Weights of a small audio frame classifier: adamw at rate 0.002, trained on synthesized solo parts of chorales (CocoChorales).
Rows from block 4 of a small audio frame classifier, named by matrix and row number. Rows with one number belong to one neuron. Each number is 128 + 24 x the weight over its row's rms, rounded and kept within 0 to 255. All counts start at 0. Numbers have three digits each.
After each neuron's rows are labels from the 100 clips, of 14976, where the neuron reaches its highest value: "responds to" is what is common among them. Only what is clearly more common there than usual is listed. The data: synthesized solo parts of chorales (CocoChorales). In brackets: how many of the 100, against the usual share in percent.
# fc1: MLP up (model.blocks.4.mlp.fc1.weight, 768x256), inputs 0-63
# fc2: MLP down (model.blocks.4.mlp.fc2.weight, 256x768, transposed), outputs 0-63

fc1.406:176168152158128126128163128185168128128128109149161116131186128076128120151124128128085128139092128128128122128128087128175128166064128128128128128128128101128128128162108072183128120128128128
fc2.406:128171114128111084128128109128128159128128128109111147128172145117138204128128128134116122130128102134109128159142128128142128157128178128091116151137159110128073128128128131096110125161153107
responds to: bassoon (50 vs 8.5); note A#3 (45 vs 10.6); note G#3 (30 vs 8.2); instrument: oboe (26 vs 7.4)

fc1.514:128084128146117128082116111180128135151166128092128152137128145094188128128128096093128128128153118086163128176128116128084132184086150121060139128128128128119136128128128128143150101180128172
fc2.514:174128128128134128127128093106144177143149124128092128187197075129149155112128128128119164097103128111128143134108096128128128128128128128128128172128089100128128102150128128128111155114135135
responds to: note C5 (47 vs 10.3); oboe (28 vs 7.4)

fc1.682:128128128128134128128096128128128128079153128128128165184086147128128128128128134089091088128127128121128128128128128127106128128085128134088147128128128078128162128151101128173128165195128128
fc2.682:151128112109102092125128128093139128116133128101128098181163146128130128128128128128146132087105086128138128152128173158130128110135133119068170163128128111139128128173128128180128166128128128
responds to: trumpet (37 vs 8.1); horn (30 vs 6.7)

fc1.145:128128128128144151152128139128123140182158100134123143223155128132182171128128128128135119180128128128159179098128103128128180128128128181128167128118142117128128128058128086143136128128128113
fc2.145:119182141128184150100128158091128092159108132128128128128123128130174128104097128128147128128103128105128128146128197128146067158152128128113128144128140132085129138211136128128128128128128164
responds to: horn (65 vs 6.7); note G4 (37 vs 7.3); note A#4 (33 vs 10.4); note G#4 (31 vs 9.1)

fc1.713:128128128128189128128090082159146128128128128150128128131128128073128128128128082100063128150128128128128128128098196128128124091128128128128128128128102128110128128177128112128128128177140072
fc2.713:128128128128128128128128128128128128128128128128128128128128128128128128090128128128160128128128128102128128128128185128134128128128128128128128128128128179128128128128128128188128128128128128
responds to: note E3 (67 vs 2.8); bassoon (35 vs 8.5); note F#3 (31 vs 4.9); note A3 (26 vs 8.7)

fc1.234:128137128148128128118124128128124128128128128128177047088128098089041099128128113170129123128084138111128128119120170136128128128128115128128128136128128128128159149111128068128143096157122149
fc2.234:068128133063128093128128128128128128128128128143140128072085128099185128136128155112128128105128111128128128135128127130128128128185128128128178136144135157128126159112149085087170128128115089
responds to: note D4 (65 vs 12.4); note E4 (64 vs 8.9); viola (51 vs 8.5); note F4 (25 vs 9.2)

fc1.748:128129128130121128128138069128075128089128128128128176128128148105128128161128113128086105110128128128109166166085114107128159120128128190120128129192085128083128128128115128128128169132128205
fc2.748:128128122128128186131128196128127128132128128070121149133128113095128133128128091128124164128129113112112129130053151128152163162128133127104128128140124131097144173172128139128124097128128172
responds to: note G3 (41 vs 6.3); note G4 (40 vs 7.3); cello (30 vs 9.8)

fc1.719:128128115139128143128193128128086128137158128128128128104167117153128128165103116188128128078128128128128123130109148159087152121121153128128131144128120128144128128159179191116161136125128106
fc2.719:128128128149125126129176128150164210128128099128124106128143133142080145069128119124128128142122128166156142112078128128128128082122146128119128110128128101126143143149069183105128149077123110
responds to: horn (39 vs 6.7); note C5 (37 vs 10.3); note B4 (30 vs 9.5); note C#5 (30 vs 10)

fc1.416:171139114122106144128096128136128153128128128128165128160198128180161128140128140133087128119128128194128134086116174128178128128061128128153128128128128128183128128101160128128128128128128128
fc2.416:128112146099128128078164205081128128092128081160128133153173169136144191128128171128087128122114108128118130147128128138128128128145128128128128128112108130118140128128128098128169142201128084
responds to: note A#3 (50 vs 10.6); cello (42 vs 9.8); bassoon (39 vs 8.5); note B3 (37 vs 9.7)

fc1.587:128117128128201128152128105128128144157154131128128073171128101135152189145128128159094130162128128128137128125133056155140128128079166097128128128128128105112128150128128128178197116128149195
fc2.587:128144128128128128098090128128091050177128089130128128150128093128209178128092128128157137128128105128128128123130128111128166128135178121128153128128128142106128128128129078103128128152040157
responds to: note F4 (34 vs 9.2); trombone (28 vs 7.4); oboe (26 vs 7.4)

fc1.45:167128128204128128128170128139197128128128134125128091128128209128060168128128128128138128128138144128117167128154128143093123173060195128112128128176128170128128128128128135130163106128147128
fc2.45:128128169145125128085103128143182155106101124128206128128128176101130133128233128128160137152158136110142080167089116124128128128095106128128128128143166140105128128128128128128128181117177174
responds to: note D4 (48 vs 12.4); note E4 (37 vs 8.9); note C4 (37 vs 10.7); cello (30 vs 9.8)

fc1.668:128128128160128098198123128128180123128128128128128191176128120128129137114128062142128128070128128128149111128056172128121137216117128128118120137117128128128132187128154128202154195156128128
fc2.668:128085128128128128128128128128128128128128109128128128128087128128140128128128128128128128128149128104115128122128128132107128077128147128128128128128195128144128128141128128128128128086128128
responds to: horn (32 vs 6.7); note B4 (30 vs 9.5); note A#4 (26 vs 10.4)

fc1.460:148128109139140128180128096128128128158141152152128167128159175060128118113128128128128128128128093128128143128071128077121128128128120121108144128103128128192090128128152073112128175172128128
fc2.460:097128131104128128054075121127128133118203128156128128128135135128128128128136128128128105180128128128128141175104128144100128128152128128087128169174186128128128128097164128120128128101167178
responds to: note E4 (98 vs 8.9); note D4 (45 vs 12.4); viola (27 vs 8.5); note F#4 (27 vs 8.5)

fc1.739:128114164128085130128128128128128128128169118128070142156161114128128113128121132152128127128128109120128104128128178166128128093167128128128119122128156128128128148135128128128079140166134122
fc2.739:128109062072128128096148128128091102146091128161128133102128128088134177136128132128115121128176128110128148128164128115128128094167116142147129145084132157131108128128126092128109128155114084
responds to: note D#4 (40 vs 11.4); note F4 (26 vs 9.2); clarinet (25 vs 9.1)

fc1.481:128131128130128158181108097145070153128128128140154100148135128133163128128128050128128128107161139105128128128136128152102128128128121128143137149128128128128123128128128109204128128216128128
fc2.481:098133128128105128128128128102128128128128127128102128128144101081178128128128128128191124128111128103184195128128125128128128128112128128124128190128096188128110086183128117128157096194177105
responds to: note G5 (85 vs 6.4); trumpet (62 vs 8.1); note F5 (44 vs 8.1)

fc1.347:128127104107188172143128087122114102128128128128166099135128176079128088128112161128128128128128128128128128128128122128187128128140189128128123087128128091184128189123128111120195184168129145
fc2.347:124129062182091159141128128131110138128128128128133128158130185157128128128076128128151181128128128128128128094128128128072106128128128128073132117128128169111099128125128128081090135066128128
responds to: note G5 (56 vs 6.4); flute (47 vs 8.9); note D#3 (42 vs 2.3); note F5 (26 vs 8.1)

fc1.659:128129063128151151128128128128168131122128137128128128128173128141129204110128149129128128168128128136105071128128128128142120128139134128128128135112128128128128118128136190167123127145128163
fc2.659:128128128107128077128072135160128040181116106127128133128128111128128156128128170128128153136096113128147128161170154163135139086167131142128128181118123128128131137128117128128128128126095128
responds to: horn (42 vs 6.7); trombone (35 vs 7.4); note G#4 (34 vs 9.1); note A#4 (29 vs 10.4)

fc1.325:128128143144165128128128082134142113142128128105128096128096128131119128119128093116120093088128120070086128128099100061128128128074128102084128128171139128128130128130128128130128128128128116
fc2.325:122134128128135128127082090128167100076128188101128150128128130102093128128149128114128128128128128128106128128128128160084114135151128088130157214140128125128123128128128128128077128128113128
responds to: note G3 (76 vs 6.3); note A3 (47 vs 8.7); cello (45 vs 9.8); note F3 (29 vs 3.8)

fc1.38:134128145128181110128177091174119128201128128149128098131180136128128128128128128128128087070128143188128128128128128119128128129128128128123126108127128104157160182128085128128128128210128147
fc2.38:128179181128142188128128183191128128128128144076140204100128128128128120128155040128147136128128147128128140128122128109151128128128163128128128128128128169128128156101134128128128069128128138
responds to: note A#3 (46 vs 10.6); bassoon (42 vs 8.5); note G#4 (27 vs 9.1)

fc1.746:121115096149169129080128087119103128128130151128160128128154131112128128152128081128070121137080109128098128153099128128103128088128117128144125128160128138177128128153128128159128127128128128
fc2.746:061168128111128134128128127101126123114114141128128128137128128104136128096128128077128134129128092128156128131128138128152075068128115128144128128128128151128093128150044128128128128128128128
responds to: note G4 (57 vs 7.3); note D4 (47 vs 12.4); note F4 (46 vs 9.2); note E4 (34 vs 8.9)

fc1.146:128128128128128128110128128175072141187128080128163166196185129184190173128128102128128128174135128128128134161126077128128149128128124172128122128133128128145128158128128117128156128128128128
fc2.146:128128128141128191118128169128130128130137142143107128128173128141159123109119078144128122128135131104092128117109164128118128105139123128074128109128159128054128128179124121128128088128128147
responds to: horn (55 vs 6.7); note C5 (50 vs 10.3); note G4 (36 vs 7.3); note A#4 (32 vs 10.4)

fc1.37:144098128143147158146168155134179128094128128150128143128128112082108185128128128115098110128120103128144138081128126128128218067131176128110128128115128128199128147128128128128128128196120128
fc2.37:106128076084069070128128160171105068128107143128128128128128135137128128121110055119095117128194128128073128128128128128128104128133147128128118146132128165084128128145141167128081114128128128
responds to: note G3 (52 vs 6.3); note C4 (37 vs 10.7); bassoon (26 vs 8.5); note A3 (26 vs 8.7)

fc1.212:120128128165128107128128128080137175128128128128158161128128128128113128128128128128077128128166128058128128128188083128134128128104128182098128128128127090128128128128106113188128161128128084
fc2.212:128128128182128150128160128128141128086128128128081128128128206133128128128128128128128128128178128128052128128128062128128093128128120128173092109128128131128128128149082128156128128128128128
responds to: note A#4 (70 vs 10.4); note G#4 (35 vs 9.1); oboe (32 vs 7.4)

fc1.634:132128128128128128128128128115128106130128128128096090092128128126128113129128061105128227124128128129125128128128169092128153128128105068127128133128128128151135140128128128128135079152144128
fc2.634:128126128128128079159128128117114128128128120128101127128128102140128128128135128128166128128128096128128128128128190104128128132172128179076128184128128082138121105128188128116109128128115089
responds to: bassoon (44 vs 8.5); note A#3 (43 vs 10.6); note F3 (30 vs 3.8); note D4 (29 vs 12.4)

fc1.264:211128128128153122171209125136185128174120128128128101128130128128159128123128088128128128128128167173103104128128128128128128152128169128128128128141128198164128113128128128147128128128128128
fc2.264:147128128128109082092077133128122128115128128147054110128107128173099128128111106161128074151128128128128136175161137185128068128087160128128128167120153087128089128117153128147085128128178166
responds to: note D#4 (60 vs 11.4); note C#4 (41 vs 12.2); viola (26 vs 8.5)

fc1.454:128143144218187113044128128115128128121153128128116128120107128107151128128128128128100128150117128122128128166175128080128133128164108128128128128167128106128128128061128128096115128128138105
fc2.454:138123128128169132128138097158128128128128096128128128128128128068128128173128128128128195128061128128128128128128128128128128128217128128128066206128128128128128128128128128158184128128146128
responds to: note F4 (34 vs 9.2); note D4 (34 vs 12.4); saxophone (28 vs 1.5)

fc1.108:183128106128128128128128075125128128128128128128128164128068128101128116167128063128114134128128128085099161128105148128169210146128157113158149167128128139089128128128128128157128129128165123
fc2.108:156142128128072128123128128151064139128128128128160128128128177184128128151128138168128078128128164128109105129128128128202085101136168128128152130128123128149128128138128154128128128128128169
responds to: note F#4 (27 vs 8.5)

fc1.654:128128128167123164178128128130182128107130216128128089087128133095062128117117091090128161111152128185150149109110128141128128094128128149159128128128136128093128122128128128128129112128129157
fc2.654:170107128128109128102139128095128128164128128101119128126122106088128084094128128060121128128128147093125128128142063082159128123192158224186128128128128128130128191136128128109128186149114136
responds to: note D4 (59 vs 12.4); note E4 (25 vs 8.9)

fc1.175:117128141128153128102128128128134128083117101128137128128126148109128198128128142104161189128128128124092128150121124128164138128121092128181129102162128128128128128120128102128184187092128128
fc2.175:128134128128128128128144128128214099154128128100128128128128128048128128128128128128124116110128128128161128128128128107068128153128128128140140128128128148128128130128128128112128041128128128
responds to: note D4 (47 vs 12.4); note E4 (38 vs 8.9); tuba (34 vs 8.6); note B3 (26 vs 9.7)

fc1.485:129128128135128128139128128123121128171128128096120128128173146073159125177128128102128128123128139201104106128086158088144128109172128128114102114164134105078128178128161195128128185175128122
fc2.485:128145081128154127128128128176128128128095106086128143128128128121128165128148121144071128091128146158128128128128130067075084128144122128106105128097128164128113128105155128123114128128128128
responds to: note A#3 (51 vs 10.6); cello (34 vs 9.8); note D5 (30 vs 8.2); note C5 (29 vs 10.3)

fc1.81:144128128114128096128190128128142128128128128128128128128128133102058128109128128128139128093128128128128118109185103128128128128128248128128163129138128128128128162128161097144128128139128128
fc2.81:128092128151128128102108142157128128128128128165128128128128128128128128128128128128180128166158115128128106139128121128142128128128128128128128168113071128128128128128128119133098091128128128
responds to: note A#3 (37 vs 10.6); note C4 (31 vs 10.7); viola (30 vs 8.5); instrument: cello (29 vs 9.8)

fc1.60:128155113110128148171078091123128137118131089128131168112136128127169116128128144128132074150128163128128128128128106161132128128128112128160154128180139128083128128128098128094130128128145121
fc2.60:154101080119128128129084227126115140114113128159128128148142080124128128128118128111128163122128138128128128128128169134165128128132105133128106128111128106053128128159119141131128128107090144
responds to: note G3 (59 vs 6.3); tuba (56 vs 8.6); note A3 (40 vs 8.7); note D4 (37 vs 12.4)

fc1.729:128128128128125128128128128128143119128128092083128125132128128158128128135167069168129128128128128123088131128128128128166128128128128128102128128169104092177128090128169128107102128150118128
fc2.729:128128103137128128091128128128098176128128099128128126082083138122128128120080124162128128106128149099128125128128128145141154128168128128128128128128128128128077065128138133075103128128128130
responds to: note F4 (80 vs 9.2); note G4 (40 vs 7.3); viola (27 vs 8.5); saxophone (25 vs 1.5)

fc1.624:142135077128160069232128135128128128128179128128128128187128128128093187128086128128128111128128128128060128128128128102128128128128110123128134128164128128128128103128185163128143164112135155
fc2.624:128128128128128101128128128098084128128128128128128128124128128128128128128128128128238128128113128142197128128121128128128255128128150128128254165128128128128128128128128171128128128128128128
responds to: note F4 (37 vs 9.2); note A#3 (27 vs 10.6); trombone (26 vs 7.4)

fc1.310:128128128111128128128082098090175128128128128171142128128130128080128164119128128128103128093128130132128128103128150128163128150128182077136128116129111128148156172128160128128128170215172128
fc2.310:099128128128128128083128128102128180126128115128160145128146144128132128172128128128135180128149156128128128108167128128165128128128163084128128137128128170153128162128128126103173128128146128
responds to: note E4 (42 vs 8.9); note D#5 (30 vs 9); viola (26 vs 8.5)

fc1.566:134128128128170141150128128161128128128169128112100128174128128087082174098128128128128128134128128181138133128128128106128128100128128118128128128138128128102128146100128149101128128167128148
fc2.566:128180160128114101128128128128128096128150183155128163139128128144128128132128128128130115128128130128124128128150179128128128095143128128128128192117128128128120128091115128128161161120128128
responds to: note D#4 (77 vs 11.4); trombone (43 vs 7.4); note C#4 (30 vs 12.2); note F4 (29 vs 9.2)

fc1.75:128128136128082131128128128128128146126163052135128128117128128128128128225128177130102080141111128182128101128128128056177152177128078110128128152142093191128128128128128192137144178128150128
fc2.75:128128128128128125128128128128146126128095128128128128128165149128185128128160128131158092128128128143128128128128128142129128128123160101128153163121128170128128113110128128128128181128128171
responds to: note A#3 (51 vs 10.6); cello (43 vs 9.8); note B3 (37 vs 9.7); note C4 (29 vs 10.7)

fc1.573:128128128123128153128128128128128107103165128179097128144146128107167112129155167139091128114128128128098135080154145149128139128130128063128128128144169146118128128128159128159181128136142128
fc2.573:128128099068128128116128173173128128128043128128115128128137128128135128128128128128128128160131137198073131139128132128118128128128137128128128156065106128136128128138128128110128153128128127
responds to: note G3 (51 vs 6.3); tuba (50 vs 8.6); note G#3 (31 vs 8.2); note F#3 (27 vs 4.9)

fc1.56:148163100128128128196128128128128155139164128165176128128075136184128128128128110128128132128128128139128128128128128137102125090174163120117128128159128128128147128144119128147173225183128128
fc2.56:128109104100128098107128100128128140128128128124117128128121165128128149128128169142079171128115128132128128128127177164128110166128141110128128197094128128120084183128113080190157105128128128
responds to: trumpet (35 vs 8.1)

fc1.156:128128114128161128125111128084097135128124069128168128137128128160138128128128069146101128128128128112045072128128128128128128103208128128170126128128071165166128128136172128115128128185128128
fc2.156:128128128128128128128145128134128128128128128128124082128128128128128128128096146128113128128128128128128128151128128128128117128148128128128110128116128096128217203155128128157100163128128128
responds to: note F4 (42 vs 9.2); saxophone (25 vs 1.5)

fc1.229:098128128128188128134128128218128128164128142128128163117128144128137115092145128128128119128128128122135128070128128128126154128056128102156128128143128128168128147128055097122128139155128063
fc2.229:107128128128122128132137128171170128121201180128128128156128189128080128128128136128128145161125163174127138128117177140075128128158144121135177118123160099128128128097138128128128152128121114
responds to: note A#4 (40 vs 10.4); note B4 (36 vs 9.5); horn (31 vs 6.7); note A4 (28 vs 8.5)

fc1.497:128128128128120128131128175133153128171128128139128128128149128095061132100093078128128138128139128131128128128135166128128128128147166128128128123073128178085128128133128145182164135128128128
fc2.497:111128128173128144128117109167128128080128128128128128128128089128128128093126128070071128099114128136128128128134128139166128140094120144128128147128051112128111109143174184128128084112187131
responds to: note F#4 (42 vs 8.5); note E4 (38 vs 8.9); viola (29 vs 8.5); note G#4 (27 vs 9.1)

fc1.378:128159128128128128039128128099128128128129139128128128123128128191128114128128128128085178175128128123128128170166128128172129093163078128061128126128117163128128128128128176181135130128128128
fc2.378:154105128128128100092128143128157128168128058139096128128128128128111089128128106154109163106128128163139128140169128128088140144128128128119118128128101128083131176156128139128128128128153128
responds to: note G4 (34 vs 7.3)

fc1.390:128128095128128128059128128128128129128128128128128128207123128097071118121128135128075095128128128128117182143125128128128128143128128128128128128156142128128128128165171089132136086128144192
fc2.390:187128128090128128128128165128128092128161110128128139128128148150124128128133128128168114129128128120128132143128156128128129084145128202128128208179082128128172192128128149137128148128104152
responds to: note D4 (66 vs 12.4); clarinet (64 vs 9.1); note E4 (42 vs 8.9); saxophone (34 vs 1.5)

fc1.615:128128128128128131128088128128128146107166128128128074128109128212128206128128128128133128133128128128115128128128163129128128128164128128128187128088128176128113128128144128128128118128128127
fc2.615:128104128128128128128099128128128128099128129128128128128128128128128128128176128050216128172128128128128128128147128128128184128128128128138148128128048163128128091128128128128128128128128128
responds to: note E3 (31 vs 2.8); note B4 (28 vs 9.5); tuba (25 vs 8.6)

fc1.217:136150120128128193143135128128128137200164128090145128104101128172139140154128102136136175166128114104147130128128128128114143080128105128128128128140128128127128161128128128137155137133128128
fc2.217:145128118128128128128128128128128128150048117128128128128147128128170128128128128040077128065113048128128128128128135135128128128158128128128128128128161128128128128128128098128128128113049128
responds to: note D4 (39 vs 12.4); clarinet (35 vs 9.1); note E4 (30 vs 8.9); note F#4 (26 vs 8.5)

fc1.367:145128128128128128162128128128128128128143128128153114149128073192128086128128128128128151172128128133118128128128128140206128128128121128128123128163092128128128142128128121160128128128128158
fc2.367:098080128128128128099156148140127128097128128127128047150128128128175105128128105128147176136128128128128128146162145128128127094135170128121128142128128069178120045128128105108128126128134124
responds to: note C5 (37 vs 10.3); note C4 (33 vs 10.7)

fc1.671:154200096100128128170126106128176147164132185128128145169128136128128143185128096128113128128128118154128125147128128188128106128128119128141128128154128128128128155128128184155178167128128149
fc2.671:128108128099128124093096128088128086200104075137127128128128128206128128128125128090051128107128029128092106128128128102128140128190128128125128141092125128111128128146128124118128128128128128
responds to: trumpet (25 vs 8.1)

fc1.275:128128128128161128128173128182135128146128113112084163128128128113135155153128128128114128128128180139119110091128146130142128128106169128091128128142147131115128128100128128128128207128128128
fc2.275:128146128054128128137157128128111128128130118128128128117128128128191189194128128079169109128099128128128102128135095114128128128119171128128126170128133115128128191128128128115128167128128095
responds to: bassoon (73 vs 8.5); note F#3 (67 vs 4.9); note A#3 (53 vs 10.6); note G#3 (47 vs 8.2)

fc1.126:145125128128110100074088128128128128128164149138128128207148157128128104128128128128128128128085128128092128128128118128121178164128097179128162128157128128128128151128128128128118128172128128
fc2.126:128128165128128128128128128128128128054128128128128128128128128128128128128128128128128128128128128128136147128128128128128128128128128128061128169128128116128128128110144128128128128045128044
responds to: note C5 (39 vs 10.3); oboe (32 vs 7.4)

fc1.6:176177119128190121128128128128128128151150128125121112128192128128096128172128141154128128126128101174093158143128157128128118105128132128128128128128083128128128128123128128168128128168128074
fc2.6:107128128128128128134092128149121128150128133128128128128097157139128141128128128128163136153128050112111130128163151128128208128135128143128177128140161168128093128128183128128128138101101117
responds to: note D#4 (43 vs 11.4); viola (38 vs 8.5); tuba (25 vs 8.6)

fc1.762:131162097068128170128128115057111108128128128128093104132145117128120157128133076145128128128128128128039193128128139128128128128163128131131133090128128135140121128128144128098168152148128128
fc2.762:143163062128137150110093118128137115128128102128088128128143074128143104071128134128119142132103135092189035128125100093112137139136120128150131145155128128168143128036107112128128128128075128
responds to: note F#4 (59 vs 8.5); note E4 (37 vs 8.9)

fc1.686:127128128128138128128091128128137128088126128104139128103082169128116118105128154128113128128128128105128128113128128107125137141136193128149128125170128128128180213115137128160125138166128128
fc2.686:128128128128140128156128128128100162095128154125106128165128128101096141128128142128154128160128157155128164071109138128128128120128163127128128109076109100128075128128128128091127106123128122
responds to: note C5 (68 vs 10.3); note A#4 (59 vs 10.4); violin (42 vs 13.8); note B4 (31 vs 9.5)

fc1.358:151141082128128128142128128056171128147161128128128181128128120128128227128148128161128133148106160128128143128128128128085128132065119128095128111130128130128128128132128115128128128128128128
fc2.358:107128135128100128128128128113127128128096160130138159128128152128128211140128128123119143116128128138144172104128128128140128128156128128091128173149204128169109128128128037157171115168116128
responds to: horn (31 vs 6.7)

fc1.708:123150097128128207128137128080103137128133112113107128128124128128134128078178088128128212128128073128086105128128128128128128045128148086128092128151128105128128128128128128079204128110144128
fc2.708:133168128128128156115128128128183126144128128128128142126128128128183128102128118128086123128134124128128158128127137090076091183128164128186148107121128128143095128128080142128128128128128128
responds to: note G5 (28 vs 6.4)

fc1.392:147173128128119153128128086081139128145128128128128128133178117145128128128128128133098075091128180167148152128153129128128105128075128089128128095122128128128128128131128082162137128128119128
fc2.392:114128128129128085062179128096128170131128128127128128128128118142153128139128128128108128128150128101128172128138128092128132181066128128121111129128149138143128128128128120191128128128128128
responds to: note F4 (54 vs 9.2); oboe (33 vs 7.4); note D#4 (31 vs 11.4); viola (27 vs 8.5)

fc1.736:164128128126128128192167128126148128128128128128112128128097190132098142128148092214128097116128128144070058128078110117127128128128128128128120128155135157128128128128128155128172178162128128
fc2.736:090128128139122128164039128128128090079128180128128128128062121102073102122146093128145128128098166128095128134053128128130162132145097128166157143128117087052128181089128171069128150128106096
responds to: note A4 (75 vs 8.5); horn (28 vs 6.7)

fc1.547:158128168128128128128128128128128128181139128128122082147128128170148128051128128128128128128130128116128128194128128091126188128142079128175128115172128128158092128117106128130123176085128128
fc2.547:110176128128128128128128128128125039127128171128072057139060079140128128128128090172145146128128090128141128128124128138128143128128162128128128171128128128165128128142128128152128128128096128
responds to: note A4 (66 vs 8.5); note B4 (65 vs 9.5); oboe (56 vs 7.4); note G4 (32 vs 7.3)

fc1.293:128185128128128128128059173106128128069146093128128117128090167117128182118167147128098128148116128103128120085128128128141130128125128106128128134159142128222128165128128131090183157128169128
fc2.293:128128128128128128128128148128100128121128156128128127128155128128099128108128086139112128128189097128102128147128205111128119128109065128093087128111128128128128128182128191133145128139128084
responds to: note G5 (45 vs 6.4); flute (26 vs 8.9)

fc1.284:155128099098128106128128128128108128202128108128128128172128107133192128167099116145128128156128138128091170161128128105184128152141090128134128128128128128128128128185127128128128128143128128
fc2.284:107172146146128118083097128126128128156128091128128088128109096128128128067110091097128175128192128128098081090128128128155128128128128128128128126138128147121128149242117162128128166144135151
responds to: note G4 (61 vs 7.3); note F4 (39 vs 9.2); trombone (33 vs 7.4); note A4 (28 vs 8.5)

fc1.85:227134096090114124128180171128158100118128202128137128136128128158128137095128132128128128143128110133087127146128128128171128128117174140171128129119097128159118128128128128177128174111128136
fc2.85:094128128166144128101128049128089128094128128138167076154128128128190139128047128128144128091059128128077128128121128130163128075128128128150128128133141093128128106091128061127128138128106142
responds to: note F#4 (45 vs 8.5); note F#3 (26 vs 4.9); horn (26 vs 6.7)

fc1.466:128164128128128128111128163128128167128092128128128089128168125123115128135075141113127187128093165128128128128160187128129128128098108128141127128108128128147075094122128128128128129163128128
fc2.466:100128128087100114192149101111156171128128156128128079128128127176102128128146125136128173135128144100094139127143124121106128128142128108092128128128128128118128144128174112104066089128170128
responds to: note D#4 (61 vs 11.4); viola (33 vs 8.5); note A#3 (33 vs 10.6); note G#3 (32 vs 8.2)

fc1.191:138121082128188128117128169128128134128166128141160128158128128128190140157112155128121128128128120118128075153121092128128136095122128128163137128150128160172128128132128128128128203112128128
fc2.191:183128146147140118128128046128128128097172100077132125102098132128128128140128128140107128134102151128128072128075129128103128128128113128125128119094128148161110122072128082128114098128130128
responds to: note F#4 (95 vs 8.5); horn (51 vs 6.7); note G#4 (29 vs 9.1); note E4 (25 vs 8.9)

fc1.395:167180058148087153128128128128093143128175128143128134141128191128128117206128138129119134128128162154034127116146128178128149113128096124154128156128094162128128122123147128149107147157117128
fc2.395:128125097128092128137128093128106128128128108128124099095128159111128172120171094150096128128150128136067122128128106128128117209128128099120128080095121157154148135128082128144112110139128161
responds to: note G4 (45 vs 7.3); trombone (37 vs 7.4)

fc1.221:128128128166115114128128102128135133169180128107128128153128112128128128156128064128128116113044115103106128128087128169128117128168069153128128112128128128096128168128128128128128131128172128
fc2.221:128128191160128128108105136128128128075074128128128128128128128128133062128130128133152122174085128072128128128128128128128128092128128128128128128128128131128130074128128128128128128128128128
responds to: note G4 (48 vs 7.3)

fc1.273:128128152128156128098188128128061164149125155128144128128147128168200107116128099128131128128128093100101128144128117128114128128183128089128128113156128084119137128132133128122128128154128208
fc2.273:129128123133128116128104094160128128128141092128128094128128128128128127128128128128116112161028128128162120130154108128128108089194128174128128205074121136128066128128128100128144115128128081
responds to: note E4 (86 vs 8.9); clarinet (61 vs 9.1); note F#4 (49 vs 8.5); note D4 (32 vs 12.4)

fc1.23:125128128070128128148130110160128122128141128128128166128098128128128105128128073128128128128106108170128128097128096191139138128128149121109128081128128128165067128156128128128175128167118147
fc2.23:112130088128128128128147128128128128128106095128128041128114165141160176128128128128066122117132128128128128128154128116155104135142130128128128165118128128128099128121101130128123128128128085
responds to: note F4 (56 vs 9.2); clarinet (55 vs 9.1); note D4 (34 vs 12.4); note D#4 (33 vs 11.4)

fc1.225:128128143128164128128101128130159138128128128128097128128128128180085128130086128128128128104091128167128147128106182128128128110142128105128128128117112128100128128123164128107125154138128133
fc2.225:140120128120128128136128135128104134128127155128136105128128169128144128096128128144128128128128128094128128119128128128183128138128104070083107092128128128128153196110128128128128105128128128
responds to: note F#4 (52 vs 8.5); note E4 (32 vs 8.9)

fc1.502:128128129128134179128120092119144165128128128128071128156143092145096128128133128128086115174129098153149141138095119118142128128128128128087127128160099086128128128128128135099128128180128128
fc2.502:128086128128128120157168094104150128159128172128115071128128128128128037111146128106164128124128182128125128121066128121128128128113128128128150116128038108135128128124144128147128128118128128
responds to: note D4 (38 vs 12.4); note E4 (31 vs 8.9); saxophone (29 vs 1.5); note F4 (27 vs 9.2)

fc1.542:128128101128168128111055128128176152158128109128128128128188128158128128163128161128128164180128128156128122128163128128128128128172062114144128130128157128128128132138128128128128163100129128
fc2.542:128080128128128053128102113128170109128143128170128128128128095151128128131128142118125126128128128128128182197128128128128122070144149107137128172128128128128128128148152108119128128140125128
responds to: horn (74 vs 6.7); note A4 (74 vs 8.5); note B4 (27 vs 9.5)

fc1.476:139128133147128128059124113128128128123128177132128080151128155128128128155128057128128128117128128074120032128128127128128128128128095128128128145159128128100128130128165237181147128133128128
fc2.476:128136190128128128128190119128128128171122172127078128128113128074095113098107106066128151138128197128076121128128054128128128128128128128156128128128128128085128134128128145128126157128120128
responds to: note E3 (83 vs 2.8); note A3 (40 vs 8.7); cello (40 vs 9.8); note B3 (36 vs 9.7)

fc1.424:147147105134125128117155128128128128131096082128175109128128117128128128106128100128128171093128106187106136128128128121090118107100128130128128128128019128128128128128173177105128162128128122
fc2.424:128128119146128127128128143150105169128128128146128135128128191128089128128124133128061145144145128152124128088128104128117128128123115128128116128109128128145125109128128158134137141130128117
responds to: note G3 (31 vs 6.3); viola (26 vs 8.5); cello (26 vs 9.8)

fc1.545:128128128170128128112128128128155125128128128128128126135179128128116128180128128094128152192128072163124128161128128041128143170128128121128117115128087128127128128128128160151128128128128128
fc2.545:128139128150128140128128128200150134156154163128128128129141154076118128194128156204082128116128074103128147108128159128077091093129145083128128128093167086128082128128144128128128082143101085
responds to: note A#3 (90 vs 10.6); note G#3 (44 vs 8.2); bassoon (33 vs 8.5); note B3 (33 vs 9.7)

fc1.113:191128142144128155090185128111128120065128128128115128158128077128091128128128128128128156053128128128128094144176104128128128143091114128128128128108128128128128128124197128106128128160128128
fc2.113:154141136107128128128128082128110152146154128177128128196146058128128153127128102128169128128128128128084143127128128128128128124162150127128128093128136120128094156128152130128078132128128128
responds to: note D#4 (55 vs 11.4); note G#4 (34 vs 9.1); instrument: viola (26 vs 8.5)

fc1.52:181128122160136114142128128094135167107142128128128139170100128109128128113081152128100128144118144128128128128128146165174163128074145111161185128128106124122163165128128128128128160138174128
fc2.52:128128128128128128128130128147129157042128128128128128128128128128128128128128128155128128120128128128182149170128128128150128128128137128128128128062064128095128128122152128128128128128128128
responds to: note G3 (50 vs 6.3); cello (43 vs 9.8); note A3 (29 vs 8.7)

fc1.570:128128161128205116128128128128100127128111106128097177128128120103128143128166128128128087055128128119128147157128187128128163150128170128128128128137128143128167128128128128078128141128126078
fc2.570:128153128128128096128128128186128205128115128109128090128133196128066128084128128174128128129175128128106128128128128159128128128128132128128128165075187109128107128128128128128189128087146128
responds to: note D#4 (35 vs 11.4); horn (27 vs 6.7)

fc1.163:123128092128161170170088090130128122128154128128073170145101128128128128128128081178128128128128128064115128091146157128148128159184193128128140167158125153128143128081176140109132128137087140
fc2.163:128128128128120128128128128189128158116099128151128128128182170169128128188128120150116128176113169117128128128128128141140128116082100128131108128182128188128128128128136128128128128128144128
responds to: bassoon (26 vs 8.5)